Rows from block 4 of a small multi-label audio tagger, named by matrix and row number. Each number is 128 + 32 x the weight over its row's rms, rounded and kept within 0 to 255. All counts start at 0. Numbers have three digits each.
After each channel's rows are labels from the 100 clips, of 14848, where the channel reaches its highest value: "peak on" is the class under the peak. Only what is clearly more common there than usual is listed. The data: synthesized solo parts of chorales (CocoChorales). In brackets: how many of the 100, against the usual share in percent.
# conv: width-5 conv, dilation 3 (model.blocks.4.conv.weight, 384x384x5, each kernel summed), inputs 0-127

conv.338:092078112105170092112093151124120150175164135147120108133078140145164157141121150136139127127094134144150161098105123085105179102111101115128138116130154150180154119112164075133217117119108123128148189141133110168126139147044120144133096166120158161126121139093136100067098127099107088109079085142144151142101179192134092119096116042146125149130120143143241098137130129197132126141173
peak on: B3 (91 vs 2.9)

conv.148:164116121083151096152118164134123101167093144142140095109125125100097097105133123086177112167142098116120106124116100108097124113128120161081117196118152160136073133151099158126077065114125089137103147144133156151068198105152130164143132152104134197024135172154123175098125109119124189072109182107135140053196132143111157204103115130170138107127090122186130121172185151100162161117122
peak on: E5 (51 vs 2.8); D3 (35 vs 0.9)

conv.96:120134168105159148062136088120146111157148137042148114150064111095092119131084167128104123092137179112080143109154150133142100099139133138116133151108087126067131187147101130165081215122131188081166125128121149132162144081159189151124105060128148112098097131108114094094128096077122126167113120101174152107161095113097136116178078124184114091218130138150200108166108145069085107111154
peak on: D#3 (41 vs 0.9); F#4 (39 vs 3.1)

conv.34:076137104073168138155095145146124135134154076079095145128172070118113113092149093108122142132104158111172137136130087146132139120143149099132122215087090144127143102133101090069096124148125100087148131116162121124123114122137116119163127137158146086095128030157124054218084092142103122103117122124138091138172202177152181069098168137157132170162120132102109145122140113188142109114051
peak on: G3 (64 vs 1.7)

conv.66:076104174163110159161152101119104190122107173188178095168122142127174172136113109146133145103176194135153130092111119135053134098147104089118135197166139136152156109103137135138205201179058105101104125106044141146087150189126111074101125144124144136066129102085131162105109156144107168157104100115152163104160156103137184158192114154139134107144089168137075114137150114127077146139146
peak on: B3 (29 vs 2.9)

conv.358:089112159098124117128123126098141112145107112125117091124084124162189182104120160120161128119128147104104132171125169176246123173138109180160105145148206106105068100123162254150128135092117114128134127114165091090147146161097108126159069193092075082123100155142068158145172159159116127177096106157089164111073113142137121168085164164117160128215139082167101125160104117134145069101118
peak on: C5 (68 vs 3.8)

conv.302:113074096164104119144157174138143099108135131105185122144183127155090116212154126113100161142154100142122108131145110149094160145189128113139142092162096129130133134190149134107051147148126121164164122164140151146107104101157117170166149128147166131144146127191158158204132128163154109160111100150096180083105120129127181130111131114182158182139122121133157137139137134165187106082084
peak on: F4 (80 vs 3.4)

conv.120:091121149115129078150146141100141104113114146091165141113144095141132161142145129093128124084115094102114095140124091137216090152105154172122159029214191120112164142208150164135152120142130088106144126105123172107159129142106127128101097157119108136113128169153124085128174135085130167093136118126156189099193099127150125144104118100114136106078133142143143072142133086155180115100108
peak on: F#3 (47 vs 1.4); C5 (32 vs 3.8)

conv.155:098142088137159214109160099110120113147121146125145135118075102148189100130110192141085134106103073134124106114140146110102096113143174139135141235186124137106137125177080049105121141177085115127121115149143188145092097118122118138156218173088093127115109110119111113147111112143125255172092140130141127100150150134132238181146125170156102092166111104096142090098133099130205157119090
peak on: G3 (60 vs 1.7)

conv.89:052116113122072110123121152152155096078106128160096122118070157128123143084073172150118135094102156083139102158097116137076205131114116144143081140123151116132167070102178147122125090115162167115185155107123127166089083115159129075087088141119168120176064150168171190091139104162123184065126121135144142107113134122129130224133171101127108073255109132142072126106118121117139147064126
peak on: A#3 (43 vs 2.9)

conv.91:090070104109136120111140112138092124150159137089080120109097121155132113086083143127129192114146123124139097154108088104083178103148114132142139144165153106129115144075178094139125114168146128097140122103139161153175115127140113166118147101119126197038151126128141117114160095193106140153123128160150136127119127117125110151168117093181118119187126077100088110154150109128180127096144
peak on: F#3 (53 vs 1.4)

conv.157:141102199109063144090133123103113052127157123162167161125158162095103096123168107154109121104134177134105110149108088075109163083146099141111104214151119148099132190135122108083071181137131142132105087118175126119088100110102083138129234146115128097166123072124152114113116137175102169184131100100150112083088163120099153135128106158135123117177120154074115136141108102137110158104060
peak on: silence (65 vs 12.1); G3 (27 vs 1.7)

conv.82:136117065092113149122170168158151107074120140124169106120132109104097085179117173088156112151156137151093112136112176143128157107165097120150145109124117132140108100128120082085090198119127152090136072162147101190111176135146142120134163136135142106169132121086131123182113098116154140145149113081042149174201088128145162148157155130153111175241153147137169161129120147115156103178164
peak on: A#3 (78 vs 2.9)

conv.339:190126137157132160159127083076097111166135081192123139093149129137114142129106135101118161111133107098067142110190153102101180119170158151089104176099056088072070166138159103136129131121159144181088065131127150147053121158149165082160155110101121133112102121110155060122086213181130140121129134139071128125188160120176089144115062157163140150154130112131112177122080159102130169135080
peak on: F4 (99 vs 3.4)

conv.54:116186143073095097112139151073104171142086120095117139070124125190103091110178170176130110117123139122096145127109110159155099125146169130139104239153165113124090099097086122114100111159183193150077102086147119092046113112068132095121100145086127140077180130141068158169136170122181162106170146092130155139108133105110112172100152138089129148171050087126131108103117085148111129123183
peak on: G5 (94 vs 2.5)

conv.112:100121096140110123142143151182106127137098170126113132102153145154114113115108149136080169164145155169118135147156135070003145103147160149092151166162131100123044134089132121144084166141147116160122152126144128054117137139129116105118108081143089142132104165136127162138164150116103183122128175145115090176071125140135099163159149091172168148255121125131136090158182118117083124074150
peak on: G#3 (54 vs 2.3); G#5 (36 vs 1.4)

conv.63:142095175144169168082246112166102138087118146124085135115120093085159089152161139117140127102111192102139136160108085070119143115078142131153131148161072115218109112104127074157116150115181105133128130112093152075136118128151145038158120025139135119150067118131152148103135144187095194172100123095059144082150133133124092123154168081129156146197097159102132116104096128071100131159090
peak on: D4 (99 vs 4.5)

conv.35:077137124114160126097127092123073134079103147198054205118153148083120110163153137141097116189173145108158102151095139093143113074093161123124094118136169133191081122106116137136119159179105121157093085141156190166101155100127127121069162159126152101100093127115140190109076117164131102103098064089132139145093103152070169124101203150198178136108096175122101123089091170112112108140074
peak on: F#5 (64 vs 2.5); G#5 (27 vs 1.4)

conv.249:105106156138113133124191166160157135167086138093130140117088142086110091108091062121109140098138221173177111195147135129107125111140086148133133072125099124142141097151180048133116128141145162123070123160063134090059142082160084121067102189161117093141138099128099021139124088121142126146129106121123179118124137096118089094123152159113122132120118147107124113145137109090127137124106
peak on: D#3 (27 vs 0.9); G#3 (27 vs 2.3)

conv.70:120141140126123155143219089153153106097170135086105096121165144113142122152136118085126144172099067081158136169132122102148134077120132154121185053169134116108197109105124113162110146170106149113162183095109133131117155102130087126138155131141107079157136175137122167095076087135144217141127112093129006157221104104146090183138111109146082130223119117122112121050144102141103166154150
peak on: F#3 (74 vs 1.4)

conv.78:086122126142157117180124121104101175070159112150116156185135100109108089136135153240119158070089119124146138094134113095156130106147154118081138098138178141092154151128134105138103063140161132116158129113119131175156081132104149153149168202095094087157094154098144190129124115170097117123153153141141112097107095147168100138101131129138126146131142142074088126166130135089112129146146
peak on: silence (49 vs 12.1)

conv.147:211144113093114129157158136074093151098141114105132089176126118109081141113107113129159153110083055176131122222088146108136124129104093165120141060092211172151103146110177154110096129093202149108141143053181136115160082107096101115119086139157093110157167080094088214119156130099161145188115133127100172128134127105089106146130105172146127145063129141100127137146132123132131137102144
peak on: D#3 (64 vs 0.9)

conv.164:108095110092130158061138122090108121163133107166125143106121122142163151083141104102145111111124118121140141104101101108149122107076162178153155174179177130108135082104117186160143140141130137152139092088120120177111174113174128125106101089112149142110110115198114015157130166125139165124120115177132168127077177160144155112145139108167139124152144180138082108139183161127133131124099
peak on: D4 (97 vs 4.5)

conv.42:153194142156097092093147080119118146092093151136072141126134139139107113122124164121101114216142129095089121111156177144091094094189140128162100115146114137134152099131120073148126138091113108204121107133099105119173176141111146092068114126127134097130085167095163107151106132174138199093117200186087091188166075121156148125163143118138135099103140127180171127081170107123122181132161
peak on: F#3 (62 vs 1.4); D5 (35 vs 2.9)

conv.263:075132128113142159148115134130148161103095079136075123093146097122131106162141167138134129174124129036111141155110162139124103095137143112176183193101096144163163101113158150185133125104170082112118135115178110132162093132183167126110151116188112159147152085099128116107112121152103141130075160120127137109107128140125147167094076107142125102211145151116031128133131141139113148079082
peak on: G3 (28 vs 1.7); A#4 (28 vs 4.1)

conv.56:095132147122125089133154130078114146118145110128082104066140128109155163118128147172198102127128128170112146122081210089134074084090147157130144107081098096093117180103101152145087138134076127118162106119122146143127150088146161127113152137101107092127180081099150109088145155180140082110106082127118138138043152176134149104081137148131107097151135134162131117124075184122102147169103
peak on: C5 (67 vs 3.8)

conv.191:105125171092102181127192112185108109143077137121158105120077100141165096144098103148128083101102109098133113128078135120157137121160136136146173093131102151154125118149131099134110111103103107148101142103105158138126120109159106133080104156148124089255178098109176106109106101112088142154127094148152142125135128110151142123081123187200107110123156129095146130127088147193231122122120
peak on: B4 (51 vs 3.8)

conv.277:124124151095109129120124099126114113077152113092143113097157121133159102126105117123074115151082116143118089089124173094110124098156165123129053175120063109115141122151190124127061134134118119122147113064100114103158119145097114144145180155155135089061085163109091172127150147089105175146128075117144098135065096109135138127118135105164114125176123117081107105101100131101123068136110
peak on: E5 (46 vs 2.8); silence (31 vs 12.1)

conv.192:165131101083121084142133125166144119121085159102139143181156133145175118122106181147148074131100102183098144123122148069181088139088104148100106101134084172138152069125167111120171128120175184134098117069134113132170081076074165154185162075131138132136131133138144119114079100137133124155138117157141087143057164164120071118066123147153128120114120117120148143089056117137083120094150
peak on: C5 (57 vs 3.8)

conv.323:095079090089130137125144114126124104159091195150118121148115112076114125182065160130103079161103143111093072092117106129164140119157110137190098099168150127109120132168113164108129142108097096139147129099172178128127093070103103093108103164138100103073102106130173160104119160150109132103114168097136134087116119138145149096092127184115122076128135131135111088140140101097226165142087
peak on: F4 (52 vs 3.4)

conv.279:096107120140071142091082121131133129138126113081104162157140125174127081082147139103105165123131127142125129095155122092123116132156140148117093119088121120097118109087109063149134126104126156127187135104097106071164135122111113151110076126074166124164115097115127167102110104105064143182154132208100090100059150153117136114117204111066130113189176075162189098081124153104092033174133
peak on: B4 (53 vs 3.8)

conv.294:179107117117078111134141132114161090117149146166116133154114106146151098139139144161146139109087150191113128080133088100175143083142111149146162108085124124146159092086133142132177121128150095111113119116129137060136102135093105090074130156148127162142158117093110105133108088071168107135116044097154144171133136139159112132089049134099110190129117138173165106133120128157093118099173
peak on: silence (56 vs 12.1)

conv.226:132088118078158080118116140105108092160166072146120113109128170136116096130104067098122143192096039103140171125105096107110142147094129129103138130111029157178158131096116112147101116127135113062209138088189084126052109083092146117145158102115122140154091100150148109104175120154144143177151163132113149145100096109137186088146119128150087177149117091120163092124108086080103114136127
peak on: G3 (100 vs 1.7)

conv.133:121136129075156115157184116138194060149153200176151167143120145167115102106144129112174157045117118139096132128126144101144128166180148103161085157164132138095167164153109144186122174191127133141152143114158126111165047099199138130142181133117140158110151124142158145144099131166144149142143109132138129038148166121183208111142128108147124097128142113097119138090099083180132095143102
peak on: silence (100 vs 12.1)

conv.141:000154111173148139145133142104123125116154153138130118145159157164110103112153150133145082126123150124133093152132183092128144131128138102178086065158106128168240133101163038207128143125060166163150095170148093148095153112162089103105228127148100123076134091098182140078144113170142086125160124115099129107074155112106154125166124148115131150156123120098105127177095112095106125139116
peak on: A#2 (62 vs 0.2)

conv.347:115202149090080128136173114132128145127113148070071156165135085115148135125156152115159073145161086171125198131056154144104142162105108166124132148164128157156140139150159160062165111137135107158120127123069186120087127150109128126142125153128091117099109133138170183065134109126088037136157121129138127113099130138121087163143140113142172123083148141130086182168151141070129147178159
peak on: silence (42 vs 12.1); D#4 (30 vs 4.1)

conv.73:152173148131106117125154179161111133178090131131093195160133054111149148155105140146149138119071157145090126114118109148134091133077160124104168128124184139156123139124128117141177124174137156129116125149129188138110101126110156136117163124160147145160103083070134137155094094146145122144127163120147166155132113118124078127092091162123114155116163210135122067170100112150159140117168
peak on: F4 (35 vs 3.4); G#5 (27 vs 1.4)

conv.136:127124150120101140113208176109113104103161103054108132133085119117127144158160173092114061164137095147129106135156121109118161134143120132089155221156129116160132113149143136132141173105102138119118104135209176102134123139110174115081143154112098090166158069130127074100114094167137203131109076128122171147202142144148222177147092164119131126169109149147106098114130132145105143118170
peak on: G3 (95 vs 1.7)

conv.64:149078103140134125123165163116151193137206062068099092150146119107132139115112135136093115157123095115155135127092120099095126151088133148163113122168122143127093070137180115150126134123064093166083100095129120116164152159118089102111127138112149144092169156163138120146165090150126145137134136169145185117145157142133149135145140105126113121092148154170061167087161120138143126158174
peak on: F#3 (63 vs 1.4)

conv.201:102194093094105131161149139143129176158179135163131157129121094126098128183176092075116121101112203157127124198117183119107137139117050069093135047133143119140174151168167060134176116089164168136186140117104165063099161159222091152157132155170098136112161076157112145051133147121052161113160087143133135106112167117138141116149168173143105097150115154144102139134123128099141144120164
peak on: G#3 (91 vs 2.3)

conv.231:120101136185100114127111187098093133114138115133075163129168141127130134122153078170139142135105148157104134132155143096115094125131114097094157117177103110143051226108145154181141145157097115121151135142113131104205156124101105115064149092141105131097148156101061120044078121107224111150103126173143198161107175118110067136122115118123125134162113186129223160160168119112087126124100
peak on: G#4 (67 vs 3.5)

conv.139:177068087167111123138117138138069132168119125148158075192149128096135159149168157158154133114128169130117158101170140125157096127121123097129118146089109131044127117160132156084168255053111095162142189116115133180114023158211115127127147145091106147124091112149129123151154136176178104103119163154160092139115101076100099130094106166140134110163157168147136090066161135138148156124168
peak on: B4 (30 vs 3.8)

conv.204:183130075139106186135240116184106081111148133171227097092105160087170140174158108084199105087132147164090090112117139092085137175122161069107165132163128138136102131232131133198134204087081123136075151089115135174085097136255129154156089114132120155165089165174118135127115108066105150115168138139185098106127103122176161151114110178124110112105107098121176135129151167153124124118145
peak on: B4 (41 vs 3.8); silence (33 vs 12.1)

conv.25:147106073187130115109124179093093186109140176105118130129132117149175130137151119117132143131162120145070122117125157112134101112163139164122116194140084099133078126191016065100154075089142128101159087116117134121082144131102102138168106120099091069221134214137155077139125165153160091114141139100109144136094121122098048142127171081148126137161161157134162158135129128142109091152107
peak on: D#3 (55 vs 0.9); D3 (29 vs 0.9)

conv.92:102180126116114122134147122182176073116131145079184121139137182116121132107146137138165134174136108065221127113119135151131126098139148116117154137160093166125166109130124108163100106138131150156178112122075159100161187080122081118177016132146131110156144132097184121145073133105133084125147124138151104155055086118094163142156129150130123201172154102074098043117180118188176073163141
peak on: D#5 (100 vs 3.2)

conv.116:112111185087112116141195134114142176104142177214151098136121110095141111136126207119168154129125102104102140097116138160087104175082142121123133172119157139129126109129138174182159128127110154129126149156158108109098165112090120118139194145083141147112182091075126070095114079121118138137090141115163186163157172107108166109148115159117122088109082114104029131095142154146104142142114
peak on: F#5 (65 vs 2.5); D#3 (30 vs 0.9)

conv.5:116156111124138104135135145154116104169176196128113119109119093126157141091184062138133123162143112180080119085128101151210159146122116161136158186095131128109171127163134239132139115117074085155127139106103126111096117088097083145117116136175170163150105056171080100133206131126086073107149133176094138125094130119195170069082102180119180139104114097107092180143123175129111107102140
peak on: C5 (75 vs 3.8)

conv.150:226087140146130112141121174103118183129115088093125194147144114147149103132105149152163136082098152131116148062140095127093136149161101091139068078131120152119149131146105090128118129135140167138130107123122063142166139126164152116048100121120113139113085124143153120099169134119161101120149069137113123128093104074139155190156138137132135148099121110144076160120136118104103176118156
peak on: C#3 (99 vs 0.5)

conv.303:128201122086149105123102167118126132147162190106209086117130148126157104142153165076153134153135096110109144141144126119115127125156142068114138124149103105163140183110103138138140062115158115109075101107148137042070110093108146102200085199137136094094111175114118162101122086123131131107131134131107117143114173132107115141143082109130112083108120069114089102117139100091104122129186
peak on: E5 (66 vs 2.8)

conv.234:162064149148133111173173128114105119155137154172113112138127122151138210103115129084088104142060174165134104114168122129120123134137190166121172159107092143116119143089142214080121099131160145180103126123117163096169144152098112161119057132124062168150097183129106180123101194136088063087140129108108126139111115181143123180169140085180133230136158140141172095145169143128151105086116
peak on: G#4 (95 vs 3.5)

conv.309:145114184147118102138093161171151075154118148135159116098154115114117123055132190132121161081122197072152133084141139142144076108141133164117124201121133159050100162086172104152144098126159093130177140096089199137156067126106153104224111109079142086141127178112115140066056109127077154146144080138165087151075141189098126153084100105148136100078090114156143072139113108109156090107145
peak on: F4 (75 vs 3.4)

conv.104:218119087108107118118140105139148088150084109127099131080106115105123144153091151195109127102140081139106122152109156135150101167178124140097124222137167089088086129154120223112130118116140178144082083135106174154109116134140124103141143110100140127061134143122115147088156113097203120105111060202122117126086125129133152164094087145188186143092148154182063086091117089186206120123133
peak on: C5 (92 vs 3.8)

conv.307:133159101149114153142134114113140131145140113183177192156153094108152082128107087082094091069113180100127187137140187141145116141171123091119108083134129102133169120116103090156138109105119161122089178110130110130100116110103105128171136186148139108096122120058085012089143155123147116073112119142117074134083120088093118087110119083119169090154125123113055162127158115093114203134126
peak on: E5 (77 vs 2.8)

conv.372:084090096162173091102141087110154104157106117166153118149106113145124121116103098116109108163173111144101134112184159162087079178121082134153108121106095164155177167137161105174138118123092106118043133105130135147099184106081099097123203138155135106139117179094104100075129054094137136157137096050131086088136125104117063151138075140165076097090137116090111122109146156083160171152119
peak on: F4 (39 vs 3.4); F3 (33 vs 1)

conv.335:116108121097146114112120106115140090150105113181156124119120096148192139085185123186141104166116130108170152126165137164123095144114129124189131149107168088070110115109049236159138086160150108103128134164137123064083092105146112122109221111134153115159081123101122180137101137159214180058127167097127106058145147137117104200124109142076147115114136136166101144075174139091155130142140
peak on: A#3 (38 vs 2.9)

conv.114:127124099077154087084125119149121150122120137193077125173115144135131115170118132159143133206212117138142113122116149171094122137161128120171086126100126119193092098123138189100167166154081142213151154072120086115123149123152136077069104192137117121194110112092121093087170132165108141118118161147181139097127172100191179135151183160114102098122156127111106131132144164122111103121115
peak on: silence (46 vs 12.1)

conv.350:106116102148082123119136152054117088141118079089068119078138138103128129141098085126089145111148182123201091113121110122144167126119090102130123136103146114166102114128164125118120077122112133103154138122123153130156079133075078134158109148135139182115115159107161130133108113130100173101117147173118136104063067150127072125167111137137089136098149140169097167071127111092164087074122
peak on: G#3 (30 vs 2.3)

conv.23:144060168124175102094186159152131153097101093091150107136117122106089146131138125104112111150124155150158118097152177113135112149086173137140109120151123112152091175099149106120137091171141126132063147139086110064127141156149070139109054155125143174150162181127123151095115111102147112130153127125102125129143144081100034114136158160148111092130108150176127132133117106127100159160065
peak on: F#3 (93 vs 1.4)

conv.55:123140133090166143135099080068110103167134118085130180107143128093142112076138090155112093095105117153154174077095128120115163149104126039129116130113133137128131160081128168089141076111074141173180089089135129138135135122108114152133137152129146163103098171133168137177144142166157125103124130133110121090103122089118119119148134164143143072137093126125113213150133164099139114200117
peak on: A#3 (68 vs 2.9)

conv.14:127112066139111167164125141148104111164103176191127093196130140105121156080108144138186121101060151174098086166139091111058171141076139148139122101109118131137072089085124182196189103136084195128081136164178147136114093175183105110101168089135104143122109182083167116131117114117059117123165148091110149146086136177116124109138148098129125135160101161110168197124130131127129093140164
peak on: B3 (65 vs 2.9)

conv.228:150074101116094118106115114131136088190157112174113124130125124102132124154128177128080141123118093096126155130129136148083147136110116143118140181158155131091162131143125138133105137141109084116159116139206144099107146140167126109133168145096141116132099150126140072096136088155125255111089150157172147135214123191136144098122124147130105127086067226164142089127149113143105095111176
peak on: G3 (89 vs 1.7)

conv.36:127126136143104124081161119115114126172087151131174130150124154119171131126132161181094110124133154105135136033111139134101089138117126082146107171130124119168092199218110118158128139145137113103081091116124235152117152151124125098087120116108095096110115104132200094121148117135151112153110115145164135121101145147155228148128095146157128108092103108133104091118140121133229132110134
peak on: F4 (44 vs 3.4); silence (32 vs 12.1)

conv.197:112160150178114162173126124079161105150128119127101144108097134171119169142127177148119128136138175081136131123165167156122184131096130139122159225126183119118115164124105238145120144172110109152196126106154122113095134088093098153090143138104110065099142132088104185095159140166108229213108149103100177117215199113123088132115097210139162148105119142136107149134112119116116134100150
peak on: B4 (55 vs 3.8)

conv.189:122127121111166129120097108113125158133149099201129138113118102137128121158097094157075164153136088111112067080099195153167129141112125127084164073147141120149127156093103134049055254142089148081108136106157137168122150086124177146117168123112134087106097125156132115174124154109189125134111073079117115180157109113131135126073101139139114095135108103177159169094146119186125118177079
peak on: A#3 (54 vs 2.9)

conv.181:223139110085120128125077123159109171186150151136137135115105086140109144125121111103126081175167141164104139122118070069110144137157159132122141114126109131072149146124097074142095156114115139187139159083089121164126181096125130092092072100101122112118088089155156132143128115091084090094108098135125178105164150107165148151142112061143138142123102113047066106171128130146132103176123
peak on: C#3 (90 vs 0.5)

conv.353:092153131106130147118168075141120103119107128144130150152142125122122086156090127129117069132108217109110159195110105118159119107095066099121116011096140114107173139142214060113115174172154092119183121122146160111145149098145122130128187142175090142065158120151159140125176163108116146151118133107134119139092147140162138159087096170172108067169127099146043112135105135112185116130125
peak on: A#2 (29 vs 0.2); A2 (25 vs 0.1)

conv.340:162181107136092134146159145135147130047164108178119131150140183118160100121081117152134094111078164159100062093128153101154168209103134136171152159070127121114056145072223154127158131132144194063117128113130127136110141135140124107207193132096143170093149136063096117150105093088172140144108134142140155136110175171167097189120077127097149127175115117157145165122085109146101071130097
peak on: D4 (78 vs 4.5)

conv.176:120103127088122132156134137116106076119138140135163119132144182143197091161136117118115091097103117100153096097123105099129178124156163110073162137138159127145146183146140092166168140177141107087134113128099164123070105130144061118200165086084185064120181184118128096132090154150098153136116088073100127189119131138171101178108118148105103108178192185108161098153135133131131099166108
peak on: F#3 (48 vs 1.4)

conv.22:211146134077133116132145123137127183147155134160120136123104132106115107094141160130153095147128053142171112175126133074083148166149092068133115025091143130141191139143228063121124166154107173159104168137123129159124123102145130124053136125162110120128095114135173128103124095088132168140126114109130154107121186131135145176110102036112112101125044124084101123084108120149115173112181
peak on: A#2 (37 vs 0.2); C#3 (35 vs 0.5)

conv.284:103227145143111103123171127117120076112127124191116138125150129148115156139167141113157128146106117094104119148166119143096133104146091093113123053091141128122178100104243138139132154123186156115079149124140076158156084125136184073122155133131144105106120100158202137168112072118086104131170113147120128099123134144107158169148140113080128126149132118111114126107140126185091140118197
peak on: G5 (51 vs 2.5)

conv.113:118138150094129160119160155111133114123191144122137099118122132122187149110140142156117128145131093113157122118129163111150156122109135125113140255144087140159176112095118081128149115139119113125185130090154113131164127064169131146109147142114119089157137059152153101124099075162161245127128079131123100131142142115149191088130130191136144096129089129137097130097132116126100120115131
peak on: G3 (81 vs 1.7)

conv.248:077142131092110151122122085130117114135109121211107074169143130136149164190152119080133098120153129123093102098113186104157059179129137102175133149125179123132141116203085090158104103125093101091146132118146134107147183081165110088138109114136114147139103133145119089089103163101141129104087101153145093130120158119097194177097123118102135097086140075154184113127106146123127154152136
peak on: F#5 (34 vs 2.5); B4 (30 vs 3.8)

conv.378:109091166084121120141159143115136084132139114183119135128060112084160123161128092100127130115130125135159097114130145133162170160113150121162123156113120136086143147073158111162114133186152087115133168122137110115155153136104130081120139137141109093098133130133104119098104087135129119153089088127154231059122107169156085130148170105118094167081145149119195151138095106146115093129173
peak on: B3 (58 vs 2.9); G#4 (25 vs 3.5)

conv.276:128177116152140108116096083101161097111180128087113159123133136100099155121139094107147105115115142179104127143135097135216140202116124140143203107094138098160146095170115204120110113153062131129131141117125107135072087139124172122073118163128123128128167161094097150178233136118122088118107074120139185116090118118152150142091104189107191120166187083118127124151167148143129117139159
peak on: C5 (58 vs 3.8); A4 (39 vs 3.6)

conv.238:101149119092107110137129130137140104138092104109149141139084110125116094151088112065132089102119100107134136155122103142086150124160156129102161181138116152144167107132142117145110140140205138099127098111083090144210134125136105119218118206108168128099085114189105063067108118129110185112096102175112131093123130142154093186139118152116139101130149151141129106142129114161181188114101
peak on: D4 (98 vs 4.5)

conv.182:140144058141104141137164134187139110107123150138192113120113151155148098186165120028118095153181133127134126120133162107167133136138038108131148141170151128098120135127098165130144098125122106103141121148136150134130167101111109149126151178122079095096149155117114106135117129110109148217128172137071108195164114116130158107160127149147160156108186180110114126104140107099162126170156
peak on: C5 (60 vs 3.8)

conv.314:118102134138163115132190159117100136112065124113080081128155132127105113171140135146108163087156171099122079146106160114150164144043084115084106169199131125204147144103146108186143149133142155143095138159086131088132211115102114147090082077100140094181157139140153145097125153209128176103127031126126153201075168092104134142117129129165102130161124173093113094111142163126153126115117
peak on: B4 (25 vs 3.8)

conv.177:120162136104117122154134197124112146128054154100091197106111143110080136128178121101098113085159136155112128098086058074103174090145154113164132103108084102147121144171118078151108196096143145131125073112102153118102155123131107081061139111148112127116153091107124139206136132073167123095111153161124155136094091105134132109146124183104081104134161125154149159115158099124234147146145
peak on: A#3 (84 vs 2.9)

conv.94:221110036105134122115117121127164124174136114203143149136096141137157109144096159242118079150116148128110115193092137178162168117097161122138120129118137158139141143146077196115142125136134111113126127130146148089120130125164146071126087105134100087167125095067139059120076150098083116124123157124135124127094150151120121112092096164140112106054121120012122115140089139117219111081158
peak on: B3 (78 vs 2.9)

conv.209:165106176178106122145130144123122131141127078168139108104152221122084110099170151093122117120091143109096179081100125100128130150112144138127131099135128139098215141139178072164068207109110101173134116117175099098135121121124161132120233185137137178103127139122176082082159130036102127088117099134171146127157164174107064100141095169108103139101118116130082136131139097137117145148151
peak on: A#2 (46 vs 0.2)

conv.215:124137110141091143166198091121145135094105121151086168119096119116106148115128158187048142106089085128142161116106078112187125036132140144118112099122116112068178124125185143121122116132091082142133146150089115105126083133103082103152113128124104140064091123133130152108176156118090154133074094201105140134135079108088144125104129169144128154203095102097117073111075097145103078119167
peak on: F#5 (98 vs 2.5)

conv.336:152077098095109120146120146083117128155105122153142161075138135127135097146122065106136140112115189153122107087089129136068136113102110110129121144164112108162121092108182096121133088149108120092134123128139096163066107049084145098103064173126162109122145139068134106161171103148207118082115103091098191126187159146114113126164150097113112101146090157097123176077188095093153054106133
peak on: B3 (100 vs 2.9)